python train.py --text_encoder_width=384 --text_encoder_norm_position="pre" --text_encoder_activation="gelu" --text_encoder_head_dim=32 --muon_scale="match_rms_adamw" --warmup_steps=700 --adamw_weight_decay_other_params=0.01
Rows from block 2 of the text encoder of a small contrastive audio-text model, named by matrix and row number. Rows with one number belong to one neuron. Each number is 500 + 25 x the weight over its row's rms, rounded and kept within 0 to 999. All counts start at 0. Numbers have three digits each. After the name is the row's rms in percent of the matrix's.
After each neuron's rows are labels from the 100 texts, of 14848, where the neuron reaches its highest value: "tokens" is the input token at the peak. Only what is clearly more common there than usual is listed. The data: synthesized solo parts of chorales (CocoChorales).
# fc1: MLP up (text_encoder.blocks.2.mlp.fc1.weight, 1536x384), inputs 256-383
# fc2: MLP down (text_encoder.blocks.2.mlp.fc2.weight, 384x1536, transposed), outputs 256-383

fc1.538 131:508488529500508473501538529475476467463497488492477501546501496500497468500497508521500499497523500511500455487521500512511490501505512522509500500525489501502505468528482551484494524512565463462529499468519475478498530502470513451466486489489501500522498569522505455570489483549501507563529518501467500495507512527488476475498499501499509488466489495499438529450507444459464524493504
fc2.538 123:447496478503498507525496501537499508506488477532469553495470500501486541530503538536490502506539501608472500504527518509498505497578521504506503549471485495501517446487492515516500501504509459436475497472500469497522500503510499483545499496490449536490494507530499446485497515499515503475502495466510498499501493502500504535499501501443506509474501551503500467499555484501482459499471
tokens: "viola"

fc1.541 042:484507500499503501496501500500502466503497566536471500499493502501530592501489474487502548500500500505500503501500445499521502502495505478529492440501477500523503497483491501499580499501500499518499511500494348513501501501503503493498521454506497499500501512495500512499498498499532527526503502449501442507502500501495500468502512473510493501500516495529500499504500505501500486501503
fc2.541 039:498502499499496504498497528504499500488478516508500512433502505501501499477458499500500499497498499531500467500491500504497501445484497501499470625548542500488497500426518502502559499501499501445502495483506500518571502501502498511501499609510500501548499502500501503501500550510514501500503502501498504376508577499495538496500499493500480508499537500507499499488502617527465530498499
tokens: "double"

fc1.47 051:499499500500546535526500476499499500498500497408500552503411499503493492508474505495528537499499564501500501548504496500498500499493499518536534545501460500500501500498499502500499536500504500500500542499503475605479520500501480566538500497501500500639498517500507500497445500501430501499500500500501501501457504502499502482499507500493506500500498501501417498453500499541462501513498
fc2.47 052:498503501501500532573501501500536478511500498514500498500470500500518457500591522502500485500500502560499458496497502500499501399497500495416500506538550493499500499489499498500500501499500529497500543500546495503500545502473500461523475502501495569485500500502501438500565502501500551500523501499501500461524499440499502534500440482501493500501499498500500500502500500501504470450500
tokens: "tuba"

fc1.744 063:500468509504490531494498527502432508506501552489490491504500521499561496515550543452497501502495496501534622484500490500501492504588456539463495459496498500499502499515499503500484494535517524500499548501503503501488502510488455504500519501498499500490479499500499501501488466501543504502556539473462500496511501501517501463499498498480499468499521438499498500524465494467474493466498
fc2.744 052:494505504505498500506467512391499503499481500480499492499497505538499500535501446468498505499501502530501501513499500503499464499524508523500484480480493503499561521508499553484501508500466499501513501532508501499497468496486499498438499498531548501489504571503503529504507541503517506499497516513502582504492427385498496421510502527502472511502501472498444502499417494482378478496501
tokens: "violin"

fc1.37 119:497504502509509506504499490505486496500477465499507486493500509515500503491510499494489499518462517477485492501498497478491503486476448549504511497513503489514494499516516525493508505536490491534483550479477500503516484504537491498502487458482515452517521583459497474501477528484538563536499536499493493518514526477504497489536478503486505533525503499519496526555458499515534497479496
fc2.37 110:501526503508517497498519519500506523499510511514522467493459512492497522502478497447518488506477548523494497522501521524483426501501511500523536478489495503507510523467486467530503504500489496499500522496462502498443495480492513469496502529487460505498485493543501509518499498465466495498504488487530520413499499499489526487501472501481533512479578553489502497506463520575558493498487
tokens: "tuba"

fc1.336 083:494497502474493493498506492463540480479498485496442506490499509525552546510526478507476546469510499499500497496472501493485531487489443496502558499513506562500501513505498453497513552485495504503497494513504474487485486502500499540503462497433472505504499496483501506497499503502504498504526542502514504594520484504549498517516505488475499502496501469493490526533454467500509502489467
fc2.336 072:501464499486503505507494515493485494561471501477502502502492505484499509539502495497455431549511496481499522499500452490452544511501489500479538481494494511510500537504497504492502514564491534541495530517501497504520503499499468507508500496447476491554509516474498507500486491494495505502492500542437488438481464545500490497474497482495474495506495513487485527504433500512498481533498
tokens: "tuba"

fc1.15 083:500500500500522532517501522499521475561500500543500559494479502492521501472468499501499510500508489500519507433480500500500508501462502499502493502534537522499496501499500468493498499544502483471495500500500498533487499501482474484476539507502475498536518499576500501483500506500502523499503457507512514501498502531484486498533500497503500500446500413505500474509514495500567486506500
fc2.15 072:497501500493472401475498517500498454498501500501517501511500533500501500502500516501501525552441500499477500463501520500466496525504497497525496508496435493482511527493482476529493515500511506506551500500555500497500493532582477501450519517500498499501555500483500442536540502568484501500500501430487523532441501500500457500501505501521513500498500501500508523500500498498500494498499
tokens: "double"

fc1.122 119:468581515507509510534463540546498483511483485535487506515577500539500495496521452565516522508462505549507500486540502486509483494499548524535501500490501501502467427485486579515504501490500499530499498498500494557523525488513503520499491493409543496513521506495487458488515502525500450497482535504503491505509508476548484485540500442492511501489504487487496481530499474451506480486498
fc2.122 103:498516522499498499478515461533496500524506489512433510506504521514484499497497453508499482499498489503481503499508529501511505498503542485500408524505496483497525487482466520499515529523471499518522467532514477498527505507501529501494518457465539507509503519547543518500494500504519508497480467503494499496496553507531435438502509490519470502506475508502502498538493517463506524534510
tokens: "saxophone"

fc1.455 171:478498499519488515500497521512500472497493494496494504493498474509483499498528463486460484500501514511498503452533499532502490456535509501468518499522509592499500580494492520475491523535521571477488502502500454516502542511545495480509477502542497512516487510481516502501504513504495499492509511513536545583480548437497506497486494523492511512475544482505501499531522511507474435525525
fc2.455 168:514581514495515517506512509509480531501534452544530450521498493499512482483443501504481445516485425535550517508495476490499464494444475511492489502488485512497549490469511500521531484526516516555499504492497526501502489522514493531524525498499513500478472442499541514483517502511514541516507495448463512502490487530497498502504479506488555493505530491510518469437501495454534512501500
tokens: "violin"

fc1.544 124:493499535498499527503515564518483487501498542507514508574500473500499458446471492501505428501498524506524438476476515539500481538522545500518522552489522536526456497500506436471500492534513537471505500491492459503538496499476481514512524509464503544502510492474490501501519501539484515505541516528511520521512528499500461446491498496509489532444504454508505468498497554546525463531463
fc2.544 135:481490483484510525466500509483500485516567510464485485479496474506501500526477524513500500497463500446493498497441495444496504515473485544525500495491472508557500498479501478477493506504515497520500506471514524500449498499484501506507547542481488501473525471493430524527491616504526501537497498501485491506514550501463500492487501535552476532501499498496558536494522499500501495504490
tokens: "double"

fc1.456 101:499500498507538539507458544543527496488500531500555493470473567530499571502494500483485520506502499497497498528508526507497541532488509464501457501499467478479502540485451505499478513508509497502482490500521506500503523457530514556515496511560487500508494491493494501461518513484492498466523505500485496508501465469498513513513532500464504498486463507567505493549507542500500549491499
fc2.456 089:501522531501507501535503488513503540513497494522509478493511498499489453497498501502489511513489523550492507500525513460495446501562502532545468522419500523490532474492544505497506469427491502502495491493493497488502486576498499497461499506485589502501500442489486521497507526513511471476490522504522498511492500526498473459501501520511494499518498515504507471471527477481495501567475
tokens: "viola"

fc1.25 119:496504502500496523498498513487496498476493506475508482504451511499498502507513491487482537516548513535491536476502494494443503524513527521501517491468490556500493466521456486519500496528499515498523553502468504496563577491530492583487473504492498494532471519501490501498488475492478540505501503465508501511499515514491495519495479489502533544499502498510499479514479489494554510542552
fc2.25 098:449501517504493509437510515459497535547496489449502509519490471526497495496503542502480498497505498509504470516491475539491490547506506491499496481522556497498468481530496499524500487501494515516486511497547507471526518512522474512519475567488507511499503499499535541513504474455507525503527487417499512491499496490519501475497494505493499484496501537522499473510471502491514491514495
tokens: "tuba"

fc1.174 040:516520515500460500550499509501500494500500499459503502499500499499500500500451501497501543499500500510432498525500479521500501500378500500500499500500541499487507500500477527500500610499501500507498500500500457500561510499500500500500500500464499498502499500500573500498500500501501539500500534500602500500509501500499502501507500500500500500501500499453478501490501500500500502486501
fc2.174 028:488500495484584503504505523502505505474460494501593501500497501476498509500501497489500496502368483500500490430500499494520497498501503500566503500494467501509506504505500498500512426497497499501502501497501501497498501500502496498506543522503530505502497520501500494501501500499503496449494471498476498497501500493488499497506499500501489502497505499416584504518498503495505499488499
tokens: "saxophone"

fc1.482 084:489500481504508456491467500497498504499454464502500515522488493504502499487501500491502436528508501566507528459473456503477518520590478571506496452502503513482545487482473504471501498505502529491502497475503504491494529499467526492475468474505427500495501494531499503499492501519498506468485468514543518521438489482524501480503521510475502516507552510471502500498508494502494499500504
fc2.482 087:500500457504519499475587502545498561501520500503498506504500492477494516539505489497511560500501513442500499444502501475497513492462500501500488502486520517498502500501477460477503551489480495499495504501453479500469495488499524500498570532496526501530516505504507480434498516488500503487501505510514501506501469496523492503495502501459530501498499487499499486542479491505436442502458
tokens: "violin"

fc1.240 074:493467403497549501493500535488510486501476501504498525440504503507516501487428501599505498525491518482530489557520497533500501558534500498526498504561499528420500501488487499516498500501485499487517499500500436501524500492500500500507517501509497499530497540481453522490499475481508520524495399421499499439478487500510495500496468483500499466500497549502472441489526516498506503502509
fc2.240 059:503495489488464506480504549463480472479533506505505420503507497478472530518499479499500499503503464497490499499550490505495500521480505487500488473544489500499496523566512489501527498515496507398475502488457502508502506524481515498505489477449493497503509532503494493486496478493500509504507542495466500563490487511499487521473510519508521505498531495538501565502502526548507471497510
tokens: "oboe"

fc1.48 062:494558506507499482502500493502486468540499499502506501531501538500476523508497500496466498499515499538488503502505523500496460554512508502476503451482501495462501497510484498503498497458500515465505504480499501501496499528499474487482497500500502509500501499498508518499472497451475499499511499487515500499499489458478514502502500498503503489512499497416497491530551500475447498498407
fc2.48 045:445531497476495493492510503497506532473521515506497513452500499502514500504446447505498424500506478501501493498494549504504519446491528498496503505510499561500499508539504546499504580494498500489500499503493475436461462420499500501498514507499492525504500502423507499522501505486497539494502492504492535476548507494495501510515498503503540499534494502485508468495394520520551500520596
tokens: "violin"; "a4"

fc1.499 094:458500491505498506470506507551546502537479515512519454495500491518470509501486489505490495510493498511478497499481475487500485464501499514532540523504487459479493514502519491520530472490492494463496527502462496502491513443510437513500482560488498503485507498505519487498508570546503476456482500485495501505500481481504499506502463501507501488510510499440528483516447495522522509508445
fc2.499 076:486492511492503510490523496490498501497458481494472496460476545501520551502497540486500523502501533497497499507552521488493497506491515489488525574525524501521537486483497510535472501539502491500499495497436496513525546485500492500491493495459502522506496519500471519502515499505492503488524515521445501524509485493483491415553546484521502519445504497496494510419467500508501496504459
tokens: "tuba"

fc1.609 094:506525519500498523501499499494504496470547518485500463500494455529464498497473515486505552477517484511505499517498485478511484461481462500501541498501475509506489499528519504482511501538515525490505502492482499497549507492505524529502500476480500477546490517501515483502476454457506543484502565495494435540496493450497504499467469501470500501502505484499470559502503457495547518474500
fc2.609 097:504530519518506482497492499495498562594451509488508497513502514503501518488492571414499502486485541546457474499480497502501492521488532503486550452497498483500503492462501493505506557487449425463504503478538493507503462503499482496499501546523507502504504487531550500504470500504497505493497499493499497482503500498499508500490457491504519493501505519494451544513498519543575469492499
tokens: "tuba"

fc1.674 088:480542394493504500502499504553474501568457448504483470481536500500527512501488501510500500500503464543498484502501492499520499561494466484527568501451505479500498514494436500500508504499484504473507485503556510490529487500497490493531494483519528509537513508499521527492430472494495501500523507499511525525459469436438526486530495489500514481500500553509451500500509497499512470521498
fc2.674 082:484499564499501529499502520546518500480498500529502433491570494555520523504501552509485501495502450502499480498529500530500501501494487501499503517483500486509491464500500521501552500503452503498583488500505485501527494509500500548500501499499543515474496501499496485539500487500482501508500491500501499540504519494508516500500500495528499536486500468478500503501570465460500512489501
tokens: "oboe"

fc1.138 054:502500498501526500488500533443501449433482500565500473500500502503499494538500565560573538500456501503500451478482522475536480499500500529500504500488498501496500500504500500495491551500492501560500498524503500507506508501506500500499500499501469520500476517497499502500474501540500500499472582509500557499497481499459486447499491517500448500499501500498492470500500528464501500502500
fc2.138 041:501501499501501500503505497500485502490514499491500495426500503493501529500494500491491500501538506464503502499497500499530500489499484498470480499498502494522478498532500502459498499501500505500499543505506485501442495501500500528499502484510475514517512506539500502499500582502509501500490500526490500510500500552497501473500500431506498500478645506495501499499509546463494477476500
tokens: "saxophone"

fc1.192 114:492532513499474519480480509507484511541503492527480501463566500542555524500502519519501486530518498502523468504472451503528471500500487498500509535496499473465518566505500500426489500478538496501521502504484500503511479501479512498508557428482492501504515496562461517501455519510480503495499498504525507503498500400447549500542496510501507499495498500491511478499496496499530498498500
fc2.192 106:467510514504484501526505456500522495509514496498506500485503492491461500580463493459476500523539485498502502457492500496490499498515468513569527491486499505498482497505482519520506488490470491446521477514509500509555489520508521476520487493495482499491500497497502497505501486499460518488518465490499500512498563502515433456483498502501445479487489483483488498506487522481512505507530
tokens: "oboe"

fc1.511 073:423498467506457504550500505494473471458434504510511547501497497474479495484504496437430489520472502503503500531486502520510507421524507557521520494498503503508543503495505522520602563566500517497463499505514501476499498475500500501499498498438500493489561497458499507530500475498499504500577509499487497456507480511479522460484471496503493501483489548504467527522537515566501508523525
fc2.511 071:455490506504543537494496557498489472520447461497442503500486456504498473501461498533514465539491503496475471496487498463509439506500495500499500496499511499497494481410492505481500509520500484518502497561508501502561505502457456506449498500502545502518513467497521510492487490501474508499495512506508484483475535501519532534459491506505502460503499499502501504492503508536536516508469
tokens: "double"