Rows from block 4 of the audio encoder of a small contrastive audio-text model, named by matrix and row number. Rows with one number belong to one channel. Each number is 128 + 32 x the weight over its row's rms, rounded and kept within 0 to 255. All counts start at 0.
After each channel's rows are labels from the 100 clips, of 14848, where the channel reaches its highest value: "responds to" is what is common among them; "peak on" is the class under the peak. Only what is clearly more common there than usual is listed. The data: synthesized solo parts of chorales (CocoChorales).
# p10: first pointwise conv (encoder.blocks.4.p1.0.weight, 112x128x1x1), inputs 0-127
# p20: second pointwise conv (encoder.blocks.4.p2.0.weight, 112x112x1x1, transposed), outputs 0-111

p10.34 [135 119 202  69  82 116 130 126 127 132 142 132 108 129 123 167 134 118  93 128 143 147 120 154 116 131 111 107  86 153 124 113  62 100 142 131 129 155 114  91 127 116 159  97 136 150 115 183   9 158 123 129 121 127 129  97 110 127 180 159 126 116 205 139 134 126 117 152 122 145 136 117 130 126 194 126  79 105 183 127 247 175 134 173 100 155 120 107 190  87 115 112 155 119 173 127 141 114 126 131 104  73 137 129 130  81  82 152 167 136 102  99 227 136 139  77 131 131 139 137 149 109 179  93 113 132  94 124]
p20.34 [ 93 130 144 153  76 126 128  99 133  68 139  90 133 172 170  86 148 165 130 120 124 167 132 103 134 162 131 154 152 107 159 119 167 161 131 102 150 160 129 121 131  89 123 167 128 203 149 137 121  89 137 153 170 130 123 132 125 158 130 140 148 179 122 126 197 248 119 227 182 159 151 130 157 142  77 137 131 121 142  50 156 127 143 134  73 145 159 107 142 136 128 152 106 128 151 158 140 128 186 133  68 124 131  63 134  73 130 133 136 131  96 152]
responds to: note G4; viola; note F4; note A4
peak on: silence

p10.63 [133 123 107 156 107 131 124 198 194 130  90  78 126  50 131 167 149 104 144 150 117  72 144 111  79 141 142 123  67 132 126 107 125  44 128 158 132 127 199 143 123 129 176 125 164 137 125 131 188 173 123 134 128 123  86 164 110 112 118 143 195 131  70 140 131 139 132 122 163  90 164 124 113 101 124 150 117 140 110 134 130 147 120 124 129 124 140 114  87 136 155 129 157 128 128 128 118 133 117  91 161 117 126 188 130 152 139 107 145 128 201 107 138 135  37 115 133 123 169 106 113 189 150 207 179 128  17 100]
p20.63 [109 194 145 153 130 206 133  95 129 128 131 163  74 142 146 195 102 113 130  99 101 117 109 118 174 120 104 140 131 111  82 195  75 117 155  91 129  92 137 128 187 151 126  99 128 123 219 175  85  40 111 118 123 174 102 138 168 137 128 127 104 135 127 157 130 127 117 123 156  99 100  47 105 134 102 119 136 121 122 106 122 176 131  94 145 113 104 104 130 135 127 159  56 123 133 126 222 124 140 166  96 131 104 158 125 113  77 134  88 142 174 140]
responds to: note E3; tuba; note A#3
peak on: silence

p10.82 [131 118 120 129 135 125 114 143  96 153 123 115 172 113 130 111 170 101 149 143  58 122 125  82 131 124 128 105 158 110 124 133  98 107 132 107 127 134 132 194  98 129 108 140  71 135 124 189 117 116 144 120 148 124 242  99 110 103 144 116 125 141 210  74 117  97 130 173 106 121 104 134  92 126 121 216 129 142 124 131  20 152 107 124  74 121 192 146  83 121 104 131 140 155 194 142 174  94 147 138 144 150 123  81 147 172 156  96  43 128 172 114 167 162 162 176 128 101 107 129 142 131 110  99 182 125 134 123]
p20.82 [177 154 132 146 101 128 179 132 131 130 113 196 122 128  85 146 110 161 136 159 114 187  98 130  67  83 130 140 139 137 133  99 129 132 145 126 128 163 123 120 126 136 161 141 103 129 139 135  86 141 131 128 107 133 119 119 129  97  67 143 255 118 107 147  91 204 150 133 121 128 120 128 122  80  94  27 155 161 120 158 115 200 122 183 136 129 108 133 124 131  65 103  82 148 118 155  87 110 122 112 117 121 119 102 103 138 133 186 192 133 127 161]
responds to: note D5; note G5
peak on: silence

p10.95 [ 99 136 143 157  60 123  96 127 123 107 131  84  86  93 161 171 156 118 125 128 132 111 128 114 237 119 118 128 168 141 150 241 192 172 143 131  82 135  98 133 148 119 145 132 152 103 114 160 110  83  71 131 139 110 154  95 119 157 117 100 125 126 142 139 134 104 182 132 183 129 166 145 124  72 162 127 128  86 105 140 146  90 160 142 128  99  83  77  95 106 102 124  92 130 144 158 119 128 105 105 116 124 120 144 176 129 149 124 127 162  68 164 133 213 113 107 141 153 214 156 123 175 160 126 161  94  92  84]
p20.95 [153 104 182 124  85 123 116 126  82 127 147 140 126 132  96 137 120 134 106 119 115 161  95 156 131 154  53 112 115 161 168 139  93 128 141  78 129 135 255  84  95 143 130 189 140 135 131 114 124 123 189 143 121 143 117  93 129 128 115 172 136  58 123 138 163 125  48 129 122 127 121  57 117  79 122  91 144 114 110 129 143 143 153 102 127 118 250 152 130 150 133 181 126 128 143 107  84 108 129 124 153 127 137 131  71 148  70 140 123 121 123 127]
responds to: note D5; note F#5
peak on: silence

p10.51 [177 130 213 210  71  93 129 146 152 100 124  82 148 144 130 126 117 121 133 128 133 139 143 129 111 122 132 104 129  93 129 156 130 102 155  88 219 134 131 125 140 133 160 114 140 109  82 123  87 115 114 140 129 142 128 158  82 162 115 121 136 142 126 116 197 121 124 194 126 179 189 123 123 138 141 134 115 155 139 128 133 116 112 114 163 140  54  99 160 130 128 164  90 129  95  68 125 125 130 138 140 148 128 115 105 116 116 160  96 194  41 119 109 149 147 192  53 128 139 110 216 127 133  95 220 114  96 110]
p20.51 [178 144 133 172 115 143  65 102 168 142 127 110  99  72 127 131 172 105 182 137 125 167 144 127 115 125 117 134 112 114 170 140  48 118  75 143 121 147 140 128 131 110 201 119  87 172 110 109 134 105 142 142 122 126 168 128  96 133 241  78 140 128  83 128 160 127 111 145 131 102 148 130 138 166 168  78 101 120 126 146 147 106 134  79 147 126 231 135 138  84  98  83 142 106 136  64 157 120 142 143 118 130 138  87 134 127 146 180 138 131 217 136]
responds to: violin
peak on: silence

p10.93 [ 92 106  45  94 123 109 124 200 133 159 127 114 148 130 139 130 127 134 167 134 107 122 150 102 127 137 102 130 130 141 121 128  83 125 115  93 128 134 133 129 120 150 164  76  76 132 119 166 126 167 136 127 134 135 114 255  95 184 138  67 100 126 125 116 165 164 166 149 129 131 128 135 152 109  88 150 154  86 119 149  54 129 141  81 151 124 137 101 107 139 134 128 126 148 177  65 144 134  62 180  83 115 117 125 114 134 128 125 122 139 124 161 145 129 142 116  88 239 144 138 128 128 187  82 123 116 143 130]
p20.93 [ 79 127 134  96 192 107 133 124  91  99 126 175 134 116 133 127 106 231 141 205 127 166 184 122 115 144  81 167 130 128 206 128 135 132 113 130 133 134 161  84 118 126 107  97 170 129 126  26 148 137 111 139 135 141 126  71 156 123 123 140 124 127  99 157  97  47 116  89 140 124 139 118 154 149  93 133 137 159 178  58 131 158 117 123 134  95 154 135 137 131  99 164 121 118 149 140 129 198 123 132 107 191 147  59 112 146 171 150 151 138  83 122]
responds to: bassoon; note C#3; note G#3
peak on: silence

p10.87 [153 127 164 128 127 135  78 161 121 109 115 126 221 177 188 113 197 154 112  75 127 128 124 127 118 130 138 100 116 184  94 132  95 144 122  95 141 121 121 107 131 125  96 135  69  82 180 186 178 108 161  93 194  96  93 140 122 166 175 154  97 135 226 114 117 120 116 126 148 138  54 118 145 121 164 129 126  62 117 160  58 142 105 126 124 127 121 137 107 185 111 139 196 109 126 138 126 123 161 126 144 116 114 127 125 113  67 114 129 133 137  73 199 176 199 131 125 127 118 115 145 139 142 131  91 125 160 129]
p20.87 [167 120 125 204 111 125  95 125  83 130 125 172 114 128 127  89 154 153 119 138 147  98 127 133 167 148 190 123 114 128 146 118  61 124 136 151 130 141 165 175 128 200  83 118 134 109 170 129  44 194 178 106 108 146 113 139 130 186 125 147 152 130 132  60  82 133 138 129 122 125  87 132 147 122 203 127  51 174   9 161 129 127 142 137 136  94 128 125 130 128 114 174  72 124 145 133 127 128 147 106 148 123 112 123 135 128 173  71 131 134 137 153]
responds to: note D5; note C5
peak on: silence

p10.88 [137  81 129 118  74  96 118 138 148 131 134 127 130 110 104 130 128  74 116 132 128 170 165 117  76 192  84 184 183 108 132  92 127 122 118 123 110 133 111 125 246 129 127  50 127 123 130  86  51 190 121 127 138 131 170 133 165  88 100 122 126 158 158 130  85 126 141 150  55 136 142 133 162  69 145  66  38 124  91 123 168  71 154 113 133 186  85 131 135 145 103 142 118  97 150 128 119 128  94 125 124  73 126  94 137 133 168 127 121 134 165 130  67 161 136 139 127 123 123 142 127  86 138  99 173 132  88 127]
p20.88 [125 111 123 134  97  69 123 121  89 125 137 130 103 118 125  65  44  88 118 111 116 159 129 158 132 144 114 159 110  94 161 138 140 131 153 127 119 112 133 123 119  43 174 157 118 124 123 138 137 119 131 118 115  93 128  50 128  68 120 174 146 118  20 120 122 193 119 129 151 113 133 120 137 135  50  50 128 108 122 196  98 175 102 110 116 132  81 106 139 172 128  97 128 205 144 138 151 118 174 125 129  77 131 128 126 176 148 107 157 138 122 182]
responds to: cello; note G3; note A3
peak on: silence; G3

p10.106 [ 85 134 161 129 127 117 135 130 165 136 110 140 120 128 128 125 194 112 145 133 162 149 146 110 112 139 142 222  74 129 134 129  84 108 154  67 188  75 163 146 138 103 200 114 142 120 140  96  99 110 117 134 128 128 127 127  43 105 150 134 124  79 116 148  97  79 163 205  89 162 217 104 107 105 127 125 162 122  80 115 130 121 106 143 197 176 116 127 134 122 143 118 118 118 139  62 125 140 122 102 161 125 118 127 190 114 124 127 206 129  74 178  98  83 116 164 173 110 145 106  77 145  94 150 132 147 130 176]
p20.106 [162 163 134 143 141 133 130  82 133 123 116 119 202 173 141 108 160  83 131  80 190 145  64 151 130 127 153 133 127 148 125 190 156 155 125  90 122 109 125 143 114  84 211 110 151 154 118 163 108 127 148 132 103 176 141 132 118 172 133 122 117 128 119 174 105 156 125 127  80 134 121 129 104 125 127 144 114 133 148 130 253 128 130 187 134 101 123 125 111 151  84 159  95 129 134 155 108 131 190 126 163  77 160  78 126 131 150   6 145 131 100 129]
responds to: note A4; horn; note B4
peak on: silence

p10.19 [222 135 120 154 122  35 102 208 135 112 180 130 171 107 134  86 114 140 141 144 193 124 154 114 123 128 139 111  92 113 117 213 164 110 103 131 217 169 116 135 139 152 132 110 159 192 118 122  87 135  80 159  91 128 106 134  87 115 130 120 104 139 159 124 113 141 118 149 122 104 145 132 132  96 118 178 120  91 113 125 131 167 124  81 122 107 136 179 153 134 128 145  89 131 255  64  88 160  90 136 144 123 121 128 131 113 137 120 106 103 138 162 128 167  96 142  84 128 133 129 128  95 102 160 137 127 130  95]
p20.19 [123 130 141  70 128 138 115 172 128 167 166 183 130 124 135 122 110 141 131 128  65 115 109 209 121 111 106 103 123 148 140 117 121 131  92 112 148 148 120 136 130  98 129 140 154 214 172  94  74 153 128 109 128 126 126 129 128 134 131 143 161  94 129  92 107 151 128 147 128 127 104 139 175 123 144 213 130 154 102 126 148 138 121 174 149 125  21 121  26 126 164  27  79 136 130 127 113 128 143 147 106 120 110 109 195 107 138 142 170  82 182 102]
responds to: note F3; bassoon; note D#4
peak on: silence

p10.21 [126 122  74  98 126 129  96 125 126 158 126 128 175 148 125 143 133 126 136 112 106 123  52 119 148 127 156 129  96 132 162 129 125 126 120  70 119 128 165 130 130 118 255 104  50 136 110 213 144 148 115 132 137 146 113 124 127 102 140 119 129 137 117 132  23 135 117 227 136 125  75 118 137 150 128 116 105  98 128 143 127 129 156 130 170 128 126 144 145 134 150 137 145 128 142 124   0 150 125 188 199 145 132  90 150 133 148 129 180 118 157 134 157  98 133 138 134 129 119 122 120 131 165 139 154 126 128 122]
p20.21 [ 68 115 173 124 171 113 108 119 132 181 136 129 126  95 126 111 111 147 121 130 103 107  48 140 148 128  64   6  54 120  83 134 139 125 113 116 126  64 172  89 121 152 177 147  93 130 137  92  69 128 121  86 102 125 110 101 125  92 116 128 123 120 124 155 128 188 116 124 101  77 167 183 130 127 144 175 113 103  93  63 125 111 140 130 159 109 132 119 131 129 151 143  56 154 163  92 114 107  34 154 138 119 128 125 106 110 110 105 123 132 122 129]
responds to: violin; note F5; note E5; note D#5
peak on: silence

p10.40 [111 128 170 141 134  86 117 101 109 172  62 118 128 133 139 125 127 128 126 124 242 152 131 128 120 136 143 129 152 171 203 185  94 104 114 132 145 153  86 130  93 140 122  83 210 203 159 173 184 142 126  91 128 162 156 128 126  97 123 133  99 140 125 130  84  78 122 137 121 131  98 102 163 128 164 109 127  78  89 151 214 103 201 120 114 129 106 125 101 153 120 123 123 129 170 128  61  97 124 124  59 158 133 129 103  72 144 130 132 129 136 149 120 170 133  95 173 151 157 132  78  69 154 137 128 140 102  88]
p20.40 [176 117 122 126 127 130 145 140 134 131  47 130 143 148 128  79 126 147 106 110 114 162 122 123 104  97 158 125 139 126 138 104 139 165  77 104 150 135 129 119 174  88 125 108 132 135 133  51 125 121 134  80 155 106 138 154 124 144  86  56 154 164 166 123 121 136  95 186 181   8  78 183 124 168 132 124 110 192 126 129 129 115 123 100 109  89 140 102 114  73 128 176 122 128 140 115 117 150  38 153 116 178 120 146 140 120 171 131 140  56 168 167]
responds to: note F#3; cello; note G#3
peak on: silence